Weights of a small sound classifier.
Data: 39062 training examples, 34.1 epochs.
Rows from block 2 of a small sound classifier, named by matrix and row number. Each number is 50 + 15 x the weight over its row's rms, rounded and kept within 0 to 99. All counts start at 0. After the name is the row's rms in percent of the matrix's.
After each channel's rows are labels from the 100 clips, of 14976, where the channel reaches its highest value: "responds to" is what is common among them. Only what is clearly more common there than usual is listed. The data: synthesized solo parts of chorales (CocoChorales). In brackets: how many of the 100, against the usual share in percent.
# conv: width-5 conv, stride 2 (model.blocks.2.conv.weight, 432x288x5, each kernel summed), inputs 0-95

conv.135 103:39 26 50 38 32 33 27 22 73 31 47 40 32 66 30 20 42 43 66 31 34 51 69 28 50 31 75 50 35 38 65 61 82 41 39 32 23 25 62 58 55 63 42 42 37 42 60 44 47 53 58 71 42 40 35 74 46 36 71 42 51 68 70 34 64 51 69 64 64 19 40 54 55 57 58 63 57 56 46 78 37 71 49 42 53 53 39 56 35 55 56 36 31 60 40 31
responds to: trumpet (45 vs 8.5); trombone (38 vs 7.3)

conv.82 098:22 29 47 46 50 69 54 68 65 67 47 36 35 58 55 41 41 36 63 33 51 55 75 48 45 34 76 67 56 50 70 55 75 39 39 49 36 31 50 50 70 65 67 54 27 32 42 51 33 50 33 48 52 20 56 63 44 67 60 44 72 46 57 12 48 51 55 66 57 16 50 62 79 49 71 29 58 60 26 28 50 47 35 56 62 53 70 63 51 51 63 51 59 70 28 18
responds to: trumpet (52 vs 8.5); oboe (26 vs 7.5)

conv.382 099:39 54 38 53 48 41 45 43 60 66 11 42 32 52 25 51 35 51 52 36 52 54 23 37 10 35 30 78 48 51 54 33 09 54 34 50 61 33 25 39 45 47 52 38 31 57 65 62 42 51 41 55 62 80 34 64 50 82 81 45 54 56 47 28 50 72 55 62 31 56 71 44 47 35 19 40 58 51 66 33 23 68 72 80 62 67 47 47 57 42 42 34 39 60 26 26
responds to: saxophone (89 vs 1.6); note A#4 (31 vs 10.8); note A4 (25 vs 8.7)

conv.102 099:51 67 31 61 60 68 40 64 64 36 62 54 29 62 63 61 41 54 39 55 89 71 58 43 57 53 59 30 56 45 57 47 80 51 39 46 58 67 48 55 43 41 36 30 63 43 24 62 42 46 60 64 32 49 86 59 55 41 36 87 49 43 62 37 56 41 40 57 55 68 09 66 45 38 73 46 76 47 58 75 78 43 56 10 33 29 51 59 41 52 41 66 54 27 62 65
responds to: trombone (100 vs 7.3); note B3 (40 vs 9.4); note E4 (36 vs 8.6); note D#4 (32 vs 10.6)

conv.300 106:43 57 60 63 72 24 53 68 21 43 47 38 46 42 42 39 40 53 33 39 29 59 40 57 48 44 47 62 60 49 48 49 33 70 57 80 63 57 54 55 62 49 29 46 43 49 45 52 44 60 75 34 50 64 19 38 61 55 42 28 40 32 37 33 67 36 25 28 45 59 59 38 44 39 45 44 14 36 57 15 29 49 60 68 42 45 22 43 65 63 34 29 51 48 36 30
responds to: clarinet (55 vs 9); horn (41 vs 6.8); note C4 (35 vs 10.8); note F4 (29 vs 9)

conv.84 102:57 70 38 62 44 71 36 55 60 40 66 49 29 63 52 67 43 44 57 68 65 51 69 50 59 57 68 42 55 45 73 47 95 40 31 37 61 59 32 49 41 45 57 37 60 27 45 54 18 42 31 51 30 35 84 29 36 61 49 73 59 26 68 30 53 53 54 51 41 68 27 74 55 46 85 34 69 53 43 68 73 45 34 31 42 27 68 56 44 42 38 61 59 34 63 57
responds to: trombone (98 vs 7.3); note G#4 (71 vs 9.4); note F#4 (32 vs 8.5); note E4 (27 vs 8.6)

conv.207 105:36 26 54 24 73 47 47 58 65 48 49 38 40 64 46 40 27 50 43 31 47 64 55 42 64 37 28 49 40 54 51 46 47 15 50 34 22 40 77 61 60 25 44 37 34 47 39 68 48 54 54 73 43 45 52 70 65 04 64 65 36 69 49 26 76 34 59 66 47 28 36 50 33 32 08 74 66 44 43 54 42 52 44 33 34 56 42 55 34 56 60 35 56 52 42 22
responds to: tuba (61 vs 8.7); bassoon (25 vs 8.3)

conv.200 103:45 30 52 35 32 45 52 42 39 52 08 59 18 42 45 48 59 29 57 52 47 56 50 49 48 40 59 61 39 38 51 50 48 43 24 48 33 38 55 26 50 51 61 36 49 47 52 34 38 14 28 51 67 52 43 63 56 63 47 18 31 54 57 53 19 39 59 52 62 31 57 66 41 44 51 35 33 37 43 40 49 31 55 70 70 64 62 57 60 42 65 54 52 59 59 61
responds to: flute (49 vs 8.7); note E5 (37 vs 7.9); note F#5 (32 vs 7.1); note F5 (28 vs 8.3)

conv.273 108:23 20 48 41 68 54 49 80 47 58 56 49 62 53 51 48 50 40 57 39 65 57 55 25 50 33 26 60 81 66 50 42 41 42 49 28 42 36 58 57 63 30 59 50 17 48 64 71 52 62 63 43 20 10 44 48 66 30 66 58 56 27 55 27 70 34 48 57 36 47 66 46 49 42 29 59 49 50 26 41 54 55 46 54 38 36 55 48 43 63 59 33 42 64 48 24
responds to: oboe (100 vs 7.5); note C5 (85 vs 10.2); note C#5 (34 vs 10.1); note A#4 (30 vs 10.8)

conv.374 106:50 48 61 35 57 66 71 53 42 64 68 68 75 58 31 56 37 36 58 57 47 38 66 67 44 52 53 36 70 33 30 35 57 53 66 48 33 33 42 49 74 61 62 52 66 73 63 53 77 54 13 69 58 62 63 48 35 59 49 44 53 68 37 80 41 66 56 72 41 53 52 43 50 79 32 58 64 58 38 73 57 60 43 43 63 55 50 67 44 67 64 52 64 49 57 40
responds to: violin (62 vs 13.8)

conv.230 095:69 45 50 50 57 54 59 50 53 43 91 58 71 56 36 32 54 62 68 47 34 45 53 63 63 61 56 37 58 47 32 51 67 64 81 51 34 50 40 48 82 79 52 56 77 73 61 59 56 62 40 24 33 35 50 36 44 52 32 45 58 51 42 99 42 61 48 53 28 38 46 46 48 94 53 52 50 67 52 78 42 45 39 46 63 32 57 65 58 47 70 54 46 47 46 40
responds to: violin (100 vs 13.8); note G5 (39 vs 6.3); note F#5 (31 vs 7.1); note G#5 (26 vs 3.9)

conv.128 103:45 43 73 43 38 69 49 45 26 46 17 48 15 49 47 64 34 55 55 61 52 44 88 26 41 40 75 59 42 54 67 57 65 41 18 65 46 23 48 12 72 39 54 36 43 41 56 35 52 12 14 38 63 53 63 66 53 83 69 55 61 28 58 51 30 50 51 51 46 46 62 70 65 37 72 21 45 45 53 25 46 48 64 60 48 35 74 49 58 47 50 71 39 57 35 57
responds to: flute (45 vs 8.7); double bass (35 vs 1.6)

conv.263 104:28 61 43 55 60 66 58 54 68 44 62 41 08 61 47 64 43 39 41 56 83 59 59 36 41 40 60 40 50 45 69 44 67 39 38 54 51 49 27 39 48 28 54 23 46 35 38 65 54 44 27 55 47 46 69 73 48 49 47 66 60 43 44 47 41 52 51 63 51 56 08 60 51 32 57 36 63 43 49 60 55 39 57 14 26 27 54 66 38 38 39 70 47 31 37 60
responds to: trombone (87 vs 7.3); note E4 (53 vs 8.6)

conv.43 096:50 41 26 30 48 38 17 30 55 57 68 52 72 41 11 33 51 62 44 40 34 42 64 42 69 42 27 30 44 20 50 35 43 76 67 41 25 25 39 47 76 69 48 59 47 51 51 40 57 60 41 73 52 47 45 35 31 49 45 44 48 52 41 65 55 58 59 51 40 45 36 31 41 86 46 77 62 61 55 59 43 52 36 29 45 48 34 62 46 39 87 41 30 50 65 35
responds to: note D4 (34 vs 12.7); note E4 (30 vs 8.6); note D#4 (30 vs 10.6)

conv.323 102:80 46 69 44 58 25 51 49 36 15 46 46 49 44 26 58 61 42 34 69 05 47 59 60 63 76 42 76 51 58 46 52 32 53 41 67 49 53 46 34 48 31 29 60 65 46 59 48 36 58 45 20 31 39 37 39 60 44 55 28 48 31 47 46 56 27 29 36 29 46 72 36 45 39 42 35 20 51 50 22 47 49 60 78 31 24 34 38 72 62 54 49 46 48 66 61
responds to: trumpet (80 vs 8.5); note A5 (35 vs 2.1); note B4 (30 vs 9.5); note C5 (26 vs 10.2)

conv.245 100:65 62 57 67 80 23 49 57 26 59 63 53 71 59 38 53 50 50 60 59 30 63 47 67 71 73 40 51 44 83 54 72 41 53 66 53 71 65 55 52 47 43 61 56 66 54 58 69 37 59 40 33 57 55 40 22 44 41 53 40 46 26 48 48 59 39 53 35 25 54 54 40 46 66 50 52 35 57 34 44 54 43 37 52 62 57 41 61 60 55 40 46 82 58 63 46
responds to: horn (77 vs 6.8); note F4 (37 vs 9); note E4 (26 vs 8.6); note F#4 (25 vs 8.5)

conv.70 102:41 56 45 54 61 42 54 52 62 77 59 69 55 59 21 48 28 52 52 45 34 68 49 53 45 49 39 58 39 61 57 42 38 35 76 43 53 46 50 45 65 39 71 53 53 23 49 71 38 51 41 62 67 59 45 60 52 50 56 56 41 60 46 50 40 50 71 63 36 22 54 62 45 64 37 25 58 65 48 54 36 34 60 57 71 74 69 71 54 55 60 48 77 44 29 24
responds to: clarinet (47 vs 9)

conv.63 101:35 53 48 48 54 49 44 57 68 35 37 51 43 63 34 63 17 53 59 47 65 67 56 48 46 30 68 63 66 25 61 39 57 51 35 52 45 30 36 21 66 53 51 31 38 36 61 72 49 53 27 59 47 75 45 82 58 68 90 62 60 48 59 23 58 64 47 89 36 51 45 59 49 59 53 27 62 54 51 54 48 78 84 49 50 29 57 70 51 59 52 44 51 48 46 37
responds to: trombone (98 vs 7.3); note F4 (63 vs 9); note F#4 (47 vs 8.5)

conv.365 105:68 54 63 45 48 63 61 68 40 48 35 57 27 53 55 68 53 49 38 64 49 55 72 56 70 55 66 55 49 44 56 58 70 51 09 65 52 63 55 41 49 47 37 38 53 32 26 42 30 19 41 40 55 50 70 48 60 62 47 63 45 51 50 33 34 35 24 64 49 60 49 63 51 21 65 32 57 38 54 18 83 33 43 55 50 36 61 43 65 52 47 59 75 35 79 78
responds to: trumpet (61 vs 8.5); note C#5 (42 vs 10.1); trombone (39 vs 7.3); note G4 (31 vs 7.3)

conv.347 099:54 37 62 44 39 50 62 44 63 65 28 62 58 46 59 34 33 62 59 51 37 17 41 57 31 58 65 54 37 54 48 43 61 31 55 45 47 37 74 58 42 59 57 46 49 72 41 27 69 32 50 99 65 75 49 74 44 68 34 39 36 98 27 38 53 67 71 54 65 45 59 55 54 27 15 73 53 43 58 58 35 48 74 60 71 99 60 49 46 68 47 40 73 61 32 29
responds to: tuba (88 vs 8.7)

conv.203 104:51 46 52 66 52 52 94 67 43 58 39 42 44 42 99 32 66 52 55 25 66 43 31 74 43 55 69 30 71 53 23 50 57 61 44 56 55 53 60 37 51 56 66 63 47 79 39 41 57 41 47 48 53 51 42 43 38 64 44 47 45 51 44 68 42 52 34 53 65 62 15 39 52 36 48 68 33 57 62 36 42 47 51 36 67 52 53 48 49 35 43 50 64 77 39 46
responds to: tuba (90 vs 8.7); note D#3 (33 vs 2.4); note E3 (30 vs 2.7)

conv.212 102:30 50 59 53 86 36 41 65 38 48 51 46 59 56 58 38 28 61 25 40 50 71 54 61 65 37 43 52 47 53 40 53 39 54 67 77 56 55 63 69 76 38 25 42 37 41 34 67 50 68 83 37 55 58 37 54 65 31 43 56 55 43 41 35 56 33 19 46 42 36 51 43 63 35 52 45 34 37 56 08 34 43 52 48 33 47 36 49 55 72 51 41 63 49 34 31
responds to: oboe (48 vs 7.5); clarinet (41 vs 9); note C5 (40 vs 10.2); note C4 (35 vs 10.8)

conv.426 096:76 53 31 55 49 32 56 66 53 27 71 46 48 53 56 38 76 34 53 21 65 67 12 60 55 79 38 27 75 56 35 45 49 63 66 28 48 70 51 23 40 37 48 65 74 75 34 63 33 56 30 38 31 36 44 31 50 57 60 42 33 19 55 71 46 33 37 40 57 56 34 42 29 61 40 46 35 70 43 56 52 54 44 26 43 29 38 65 48 17 46 60 50 60 66 58
responds to: cello (99 vs 9.7); note A#3 (56 vs 10.3); note F3 (54 vs 3.7); note C4 (42 vs 10.8)

conv.178 104:38 75 36 60 72 47 27 52 35 33 40 37 35 65 30 59 17 46 54 46 55 66 86 46 55 39 56 31 47 46 62 47 67 63 38 56 63 48 28 50 62 46 50 19 35 33 59 76 37 61 42 46 29 52 46 56 58 42 60 50 58 10 50 01 65 37 43 51 07 57 33 44 52 38 37 35 46 27 29 46 52 53 62 25 50 43 33 62 44 77 39 45 51 38 48 53
responds to: note G#4 (78 vs 9.4); clarinet (58 vs 9); note F#4 (41 vs 8.5); instrument: trombone (33 vs 7.3)

conv.345 102:26 43 55 42 52 61 66 46 56 47 72 59 73 57 63 57 55 26 21 70 57 50 48 36 49 46 39 51 65 43 03 30 43 30 77 42 39 44 42 65 33 35 46 57 45 40 41 68 62 79 63 05 32 28 44 41 61 16 37 62 83 49 63 55 23 57 23 37 60 41 49 54 69 54 62 45 60 48 24 58 48 53 47 44 34 27 60 29 38 64 33 35 47 48 44 41
responds to: oboe (80 vs 7.5); note C5 (53 vs 10.2); note C#5 (46 vs 10.1); note B4 (41 vs 9.5)

conv.27 096:31 33 12 24 34 71 46 56 65 56 52 60 47 62 57 27 82 35 52 36 60 55 39 40 59 38 38 50 56 28 39 39 45 56 49 10 07 57 61 54 53 59 56 65 34 51 47 55 38 56 46 43 51 27 55 50 53 12 62 20 36 51 65 49 39 38 52 64 63 29 31 40 34 68 32 48 63 70 42 52 50 68 37 50 50 26 41 51 41 37 70 53 32 69 61 55
responds to: bassoon (40 vs 8.3); trumpet (36 vs 8.5)

conv.40 094:31 51 45 66 30 67 46 55 40 45 60 34 35 60 68 40 39 32 63 43 55 55 77 36 49 35 63 49 46 47 80 57 98 39 51 49 60 32 47 51 53 66 71 40 49 25 58 52 36 53 45 43 41 33 52 34 46 75 52 60 76 21 64 45 41 61 50 40 54 42 40 74 71 60 99 47 61 47 34 48 41 42 12 49 55 32 75 59 53 33 44 49 40 52 20 28
responds to: double bass (80 vs 1.6); note G#3 (64 vs 7.7)

conv.288 091:45 52 56 50 59 51 22 42 00 65 57 56 62 45 40 47 33 69 43 64 35 52 95 43 62 43 43 47 32 54 53 50 54 66 52 60 49 50 36 51 88 48 70 57 41 25 41 57 33 51 40 52 64 50 62 34 38 60 27 35 49 25 40 65 50 62 58 35 21 39 54 25 54 64 73 47 22 57 50 36 41 32 28 53 60 52 38 63 65 56 73 61 51 51 45 49
responds to: clarinet (72 vs 9); note G#4 (49 vs 9.4); note F#4 (39 vs 8.5); note F4 (33 vs 9)

conv.195 099:49 36 34 50 56 57 34 70 58 39 29 50 46 49 79 34 62 29 53 30 68 64 36 37 62 53 51 37 38 32 56 46 58 44 35 25 39 76 73 81 27 69 53 54 64 48 48 45 44 45 99 73 45 49 46 60 46 44 22 73 37 77 65 33 64 44 67 48 72 50 09 52 45 47 92 64 63 62 43 53 64 44 33 34 57 61 34 44 53 47 54 39 43 57 62 53
responds to: viola (64 vs 8.5); note D4 (41 vs 12.7); note C4 (37 vs 10.8); note D#4 (27 vs 10.6)

conv.281 100:48 29 65 31 31 45 44 24 46 56 50 86 54 48 15 52 44 50 55 52 41 52 62 54 46 44 46 53 52 48 59 54 34 49 61 49 43 23 51 19 47 38 54 34 52 48 64 42 65 46 32 46 62 65 40 62 79 50 53 55 50 49 73 66 28 53 65 43 49 36 66 87 41 57 38 27 45 34 40 69 45 46 59 58 59 59 84 47 51 62 58 45 51 44 55 55
responds to: violin (51 vs 13.8); flute (27 vs 8.7)

conv.385 100:69 48 41 41 64 58 68 78 61 36 78 63 42 59 47 50 68 51 31 44 71 75 40 66 66 74 31 46 77 49 49 42 51 57 61 33 39 72 53 29 69 29 43 65 67 56 05 65 19 50 26 58 40 45 75 47 57 40 47 59 24 39 49 62 53 17 36 60 55 55 36 53 22 56 50 46 50 72 51 42 56 44 42 37 36 25 47 80 62 25 54 74 83 46 62 49
responds to: note E4 (70 vs 8.6); trombone (68 vs 7.3); note F#4 (40 vs 8.5); oboe (26 vs 7.5)

conv.284 105:45 37 48 50 40 36 54 75 64 31 33 47 31 68 53 40 68 43 68 34 37 48 33 38 56 46 48 72 79 57 45 54 39 70 32 44 42 42 72 40 50 74 49 32 42 72 75 49 52 55 55 29 31 25 26 38 42 45 76 10 49 39 64 27 57 40 47 60 76 44 56 42 39 58 33 65 26 43 48 47 58 81 49 72 70 48 46 46 64 50 71 27 42 70 79 41
responds to: note A#4 (50 vs 10.8); note B4 (28 vs 9.5)

conv.101 094:60 48 40 47 33 51 68 35 58 73 32 72 41 25 59 45 48 30 65 26 57 47 00 41 34 64 49 36 42 45 34 29 31 45 55 39 51 53 56 50 19 52 78 39 65 80 55 50 54 31 45 66 71 76 46 54 41 90 43 38 35 68 42 64 31 75 65 30 53 62 50 58 42 48 44 54 32 40 46 72 30 40 60 54 82 74 63 60 38 31 49 47 52 57 40 44
responds to: cello (48 vs 9.7)

conv.416 100:16 31 51 53 66 67 57 72 23 69 65 62 75 41 69 34 77 45 41 41 64 38 64 40 69 23 36 52 83 41 16 44 33 76 58 34 40 45 76 70 87 69 50 54 25 48 43 56 57 51 80 30 57 26 47 58 63 31 16 52 52 44 42 68 51 47 39 53 50 43 45 41 46 59 50 56 44 46 37 43 60 45 27 49 45 25 55 43 53 69 87 39 45 63 72 33
responds to: bassoon (61 vs 8.3); note D4 (35 vs 12.7); note C4 (32 vs 10.8); note G3 (29 vs 5.9)

conv.386 097:33 30 68 27 59 55 57 43 67 51 56 71 81 66 46 39 38 51 38 62 53 52 64 45 45 37 54 55 48 58 24 51 40 39 81 43 34 33 62 57 32 29 52 54 41 37 53 61 78 85 60 47 47 51 37 76 65 26 53 69 77 60 75 39 43 57 44 53 60 18 55 68 67 49 50 52 59 40 34 65 42 67 61 47 46 56 65 36 28 68 43 28 51 50 30 31
responds to: violin (47 vs 13.8); tuba (37 vs 8.7)

conv.34 098:42 68 49 62 39 68 53 57 52 52 56 50 36 50 74 46 47 25 48 41 67 58 53 35 58 58 45 38 46 57 64 54 68 36 53 55 57 58 48 57 38 54 77 32 64 27 48 60 39 55 56 41 55 53 65 36 54 63 33 72 63 42 66 56 35 63 52 31 52 60 12 80 55 56 99 41 73 55 45 60 56 44 40 33 48 35 77 58 50 25 34 50 44 44 38 42
responds to: cello (90 vs 9.7); note A#3 (43 vs 10.3); note G#3 (29 vs 7.7)

conv.120 098:57 32 70 33 25 42 57 15 56 34 56 66 53 57 44 57 55 51 59 70 16 71 46 57 52 59 75 60 31 54 43 79 36 58 51 58 39 46 40 39 43 52 33 49 64 71 61 25 70 45 65 31 71 64 48 77 65 45 47 33 53 63 64 65 40 41 42 51 80 41 68 57 60 54 46 49 51 43 60 55 56 60 66 66 53 55 50 30 63 43 61 61 29 52 62 85
responds to: violin (56 vs 13.8); tuba (30 vs 8.7); note A#5 (27 vs 1.3)

conv.29 108:53 33 47 35 29 24 38 48 46 52 35 53 22 39 42 49 27 43 45 39 34 54 53 46 63 40 43 56 32 27 56 38 59 35 29 45 38 36 69 46 53 57 50 26 53 32 39 30 40 00 39 79 60 61 32 56 56 54 46 41 12 76 45 48 51 51 73 56 47 38 46 70 16 46 54 58 37 33 43 55 45 22 35 57 59 70 56 66 61 43 62 31 62 50 53 38
responds to: trumpet (25 vs 8.5)

conv.313 097:52 28 46 27 26 54 36 35 37 33 25 45 22 51 46 52 57 38 61 60 34 56 78 37 45 46 82 58 32 41 58 63 74 57 17 45 27 37 36 35 49 62 48 46 57 41 56 25 41 36 29 37 58 40 56 56 52 66 45 29 52 45 64 42 17 40 52 46 70 29 50 58 63 51 72 30 34 53 43 38 58 54 50 66 59 50 52 40 54 49 63 70 25 58 61 73
responds to: flute (59 vs 8.7); trumpet (38 vs 8.5); note D#5 (33 vs 8.9); note F#5 (28 vs 7.1)

conv.337 099:64 60 41 59 37 46 40 60 46 42 23 36 28 42 46 71 37 42 58 35 63 48 33 32 35 54 35 54 65 49 59 41 43 62 22 36 56 48 17 26 29 48 57 13 47 68 70 60 29 41 35 51 21 63 42 53 56 91 94 73 49 27 43 40 53 62 55 50 22 73 65 55 41 38 37 30 59 35 48 47 57 65 66 53 47 33 55 45 43 50 37 50 17 49 43 53
responds to: saxophone (78 vs 1.6); note A#4 (37 vs 10.8); note B4 (34 vs 9.5); note C5 (34 vs 10.2)

conv.387 106:34 26 42 21 50 45 65 51 82 67 49 50 43 61 42 46 44 54 42 52 59 46 29 55 29 43 48 54 48 39 40 23 41 24 60 31 24 26 41 27 34 12 63 48 42 55 51 57 52 61 16 61 49 47 38 66 57 59 70 52 63 53 57 46 44 67 57 65 53 16 56 62 63 39 27 38 58 54 42 52 39 53 65 43 43 59 79 63 32 30 50 52 59 73 32 36
responds to: note E5 (96 vs 7.9); violin (96 vs 13.8); note F#5 (36 vs 7.1); note D#5 (25 vs 8.9)

conv.326 103:50 76 32 60 68 54 09 49 39 26 55 57 57 59 56 61 22 52 36 46 65 72 66 50 54 50 47 17 39 26 59 35 59 55 58 64 65 69 44 89 49 59 34 19 60 23 40 68 37 57 87 48 43 69 58 57 52 42 41 64 48 46 52 27 49 25 40 45 43 63 12 53 47 44 68 37 52 18 36 49 58 38 56 11 44 43 32 52 42 76 38 44 60 18 58 63
responds to: viola (100 vs 8.5); note D4 (76 vs 12.7); note E4 (36 vs 8.6); note C#4 (34 vs 12)

conv.356 106:46 26 57 36 48 55 62 55 33 81 25 57 29 28 47 46 59 47 47 45 59 57 37 49 56 40 40 52 54 52 38 43 22 34 34 47 38 46 55 29 63 40 74 58 42 53 47 45 37 18 12 45 81 63 50 45 63 83 57 28 33 43 43 79 20 48 62 41 43 42 63 60 38 40 50 35 26 43 53 25 34 28 44 59 55 62 61 70 63 18 59 73 61 72 47 54
responds to: double bass (64 vs 1.6); note G3 (29 vs 5.9); note A3 (25 vs 8.6)

conv.430 101:15 29 58 40 59 81 58 64 35 73 69 51 73 46 59 37 60 51 44 58 63 32 93 42 50 23 52 50 66 46 31 39 55 58 54 46 37 32 45 64 99 49 55 64 24 34 39 47 65 54 54 36 59 29 70 55 59 42 10 53 72 47 42 64 46 57 39 54 43 32 45 45 69 64 63 44 51 54 48 36 57 51 28 39 44 31 56 53 37 59 73 56 55 56 41 37
responds to: double bass (84 vs 1.6); note A3 (46 vs 8.6); note A#3 (32 vs 10.3)

conv.132 102:60 26 43 31 37 28 31 34 45 57 24 57 56 41 55 26 21 55 35 31 39 70 34 48 56 61 29 42 14 38 47 50 49 33 53 55 38 58 64 66 37 50 54 33 68 27 31 54 51 40 75 82 77 86 40 59 53 44 31 62 29 85 51 54 52 63 67 28 59 47 25 49 26 40 70 57 45 49 71 60 42 33 48 45 48 76 34 59 51 48 58 29 49 38 45 43
responds to: note D#4 (46 vs 10.6); note D4 (45 vs 12.7); clarinet (34 vs 9); tuba (30 vs 8.7)

conv.322 099:32 52 36 46 55 56 65 58 38 55 61 57 55 41 72 34 68 16 39 25 76 51 34 45 58 53 27 08 74 39 20 28 34 49 67 30 44 55 56 67 51 59 62 39 54 47 36 61 54 59 64 34 43 39 47 37 54 34 30 47 58 48 51 78 33 53 42 37 60 53 10 49 45 60 70 50 43 52 27 59 40 48 38 08 49 35 55 54 22 51 55 50 46 56 51 42
responds to: viola (50 vs 8.5); cello (38 vs 9.7); note A#4 (35 vs 10.8); note D#4 (32 vs 10.6)

conv.268 103:26 37 56 31 54 59 65 51 64 67 55 46 46 53 43 58 50 45 43 63 64 39 58 36 32 39 53 56 57 44 46 23 53 22 55 40 32 25 28 32 43 00 59 45 34 47 57 56 59 54 28 42 48 30 51 68 58 65 62 66 77 35 46 49 31 68 55 54 35 29 60 64 72 32 39 23 60 45 31 45 47 42 69 47 27 41 75 53 37 46 45 60 43 61 26 41
responds to: double bass (32 vs 1.6); note E5 (32 vs 7.9); instrument: oboe (30 vs 7.5)

conv.96 092:23 48 27 70 45 66 62 51 49 49 41 27 15 53 79 24 47 35 61 23 69 46 70 55 25 40 76 37 55 45 58 45 80 40 37 36 58 32 37 35 64 58 73 48 43 46 38 51 35 44 32 52 44 28 51 47 40 75 48 37 69 34 56 51 33 54 58 54 58 37 15 63 70 52 80 51 43 54 42 32 33 37 40 28 64 55 68 63 49 37 43 67 51 67 14 39
responds to: double bass (100 vs 1.6); note G#3 (51 vs 7.7)

conv.192 096:43 37 28 39 44 30 26 33 64 57 45 51 39 42 49 34 51 63 36 35 48 48 23 34 59 46 28 27 29 34 47 40 36 42 51 23 33 43 69 56 40 49 50 32 42 46 38 45 62 52 65 88 58 60 27 64 53 24 38 39 34 74 57 67 65 66 69 37 62 49 31 50 27 38 32 79 42 38 70 75 38 55 44 30 39 66 35 44 15 39 55 28 26 51 56 48
responds to: note D4 (46 vs 12.7); note C#4 (40 vs 12); trombone (30 vs 7.3); tuba (28 vs 8.7)

conv.204 101:36 69 55 59 49 64 59 53 43 54 69 57 54 40 74 49 52 23 40 53 73 49 49 34 58 55 42 20 54 60 48 48 50 37 64 56 55 55 55 71 49 52 70 30 60 33 44 56 50 58 56 26 42 48 63 38 53 44 20 64 72 46 55 68 26 65 44 25 48 60 20 68 59 56 99 35 70 49 35 60 57 47 43 17 45 27 77 53 31 41 37 53 48 44 46 43
responds to: double bass (50 vs 1.6); cello (49 vs 9.7)

conv.149 103:27 60 63 46 44 65 56 54 34 50 63 53 48 43 67 58 47 14 22 53 64 42 54 22 52 45 45 34 57 53 52 41 57 31 57 55 48 46 50 51 43 29 64 38 49 26 38 50 55 57 44 35 50 50 58 36 61 48 22 63 73 24 54 61 17 64 35 20 55 57 37 77 65 58 98 37 51 47 31 56 49 42 38 36 22 22 84 49 43 49 32 49 33 38 38 48
responds to: double bass (81 vs 1.6); note G#3 (38 vs 7.7); note A#3 (35 vs 10.3)

conv.133 100:49 26 29 28 22 57 38 39 57 52 39 52 37 55 48 34 84 46 62 38 49 45 45 51 53 48 41 53 51 30 43 50 47 66 32 19 14 51 53 26 47 64 50 61 45 70 58 38 36 52 30 36 55 29 51 40 47 43 67 06 36 49 59 62 28 48 51 57 65 29 48 33 43 71 29 49 44 63 54 54 46 71 41 59 52 30 39 41 52 37 78 63 25 68 69 62
responds to: note E5 (49 vs 7.9); flute (49 vs 8.7); trumpet (42 vs 8.5); note D#5 (41 vs 8.9)

conv.431 101:54 82 58 67 54 70 37 62 45 47 44 59 34 62 46 87 54 44 49 64 53 41 60 64 61 46 70 65 70 37 66 55 55 59 04 61 67 57 35 50 46 64 33 40 40 33 44 33 44 39 50 42 54 60 71 46 57 62 60 54 56 47 62 11 51 54 42 60 52 66 47 67 58 53 74 29 66 48 55 48 71 59 65 55 43 40 49 40 60 66 52 53 58 31 70 60
responds to: horn (49 vs 6.8); trombone (48 vs 7.3); note E4 (46 vs 8.6); note D4 (41 vs 12.7)

conv.24 099:55 17 61 27 55 39 65 61 41 56 37 59 37 39 60 41 72 43 45 40 60 70 32 52 68 48 30 55 63 39 33 45 29 50 41 41 20 42 73 12 59 49 58 44 53 75 48 48 46 23 32 48 60 58 35 56 70 42 57 24 18 59 50 73 38 26 52 56 59 42 52 56 14 47 35 57 28 34 52 37 44 37 49 57 55 52 52 61 60 35 65 51 54 75 67 61
responds to: bassoon (66 vs 8.3); note G3 (48 vs 5.9); note A3 (33 vs 8.6); flute (32 vs 8.7)

conv.408 107:58 40 50 40 39 36 33 27 53 51 33 58 45 69 00 59 46 39 58 49 23 75 51 64 53 53 51 65 34 50 60 54 37 43 45 50 46 46 41 38 43 54 52 45 48 30 60 61 36 46 31 40 53 47 42 60 60 44 69 45 39 48 71 25 26 37 63 65 40 30 59 57 45 63 35 12 53 60 39 41 49 52 59 65 67 60 54 51 62 54 66 46 53 50 58 54
responds to: trumpet (66 vs 8.5)

conv.166 105:41 59 49 41 56 55 00 35 21 54 37 67 64 58 38 67 42 33 53 63 52 64 58 49 56 46 36 48 44 17 60 29 38 58 47 43 47 54 52 57 45 62 51 39 48 15 61 71 44 63 78 57 30 51 51 55 68 20 56 77 54 41 66 22 40 36 62 68 39 47 43 50 51 63 51 22 65 48 28 55 60 61 67 49 54 49 43 41 52 85 62 31 48 20 57 62
responds to: viola (100 vs 8.5); note D#4 (55 vs 10.6); note D4 (54 vs 12.7); note C#4 (34 vs 12)

conv.161 098:34 53 32 55 44 49 70 45 53 73 37 60 34 28 61 50 46 24 62 32 63 49 30 44 37 45 64 33 51 37 42 36 45 40 50 46 59 43 39 40 47 48 88 39 53 62 53 50 45 39 36 56 70 60 51 39 34 96 42 31 52 46 49 66 11 72 63 33 55 57 36 57 54 53 62 44 30 47 44 54 31 43 56 46 78 68 65 72 52 20 52 59 60 62 25 39
responds to: cello (43 vs 9.7); clarinet (38 vs 9)

conv.344 106:45 55 48 57 73 36 64 86 48 38 70 39 45 62 45 52 33 55 50 38 52 72 71 67 67 51 50 50 60 47 68 45 78 48 49 50 52 52 54 32 91 42 44 47 48 38 36 55 22 32 32 47 43 43 53 44 52 48 47 62 25 35 40 44 63 18 45 64 34 53 39 58 29 49 56 50 41 57 40 26 50 31 31 39 53 36 57 82 67 39 46 65 98 45 48 26
responds to: oboe (59 vs 7.5); note G4 (45 vs 7.3); trombone (40 vs 7.3); note F#4 (39 vs 8.5)

conv.131 100:49 26 71 16 53 43 32 48 25 70 28 71 53 44 36 55 45 63 43 52 56 71 54 46 74 36 21 51 44 45 54 48 09 40 48 61 29 40 69 12 64 32 53 39 46 37 54 55 54 29 34 44 68 70 52 65 93 39 50 57 33 39 61 69 31 36 60 46 37 52 60 72 19 51 38 32 40 27 58 45 55 31 50 57 45 54 62 59 53 42 69 57 59 56 65 62
responds to: flute (41 vs 8.7); violin (33 vs 13.8)

conv.399 100:39 52 53 71 62 49 83 79 42 40 62 72 61 55 68 24 66 37 73 25 57 51 61 82 46 46 80 51 87 49 28 58 61 82 53 54 55 50 78 41 73 76 51 50 38 88 50 30 58 46 71 55 52 32 34 64 33 50 35 17 47 48 54 53 63 34 37 66 72 58 50 50 54 49 36 70 41 49 27 45 58 51 45 58 81 55 60 53 58 63 68 34 66 67 64 30
responds to: bassoon (51 vs 8.3); note C4 (27 vs 10.8); trumpet (26 vs 8.5); note G#3 (25 vs 7.7)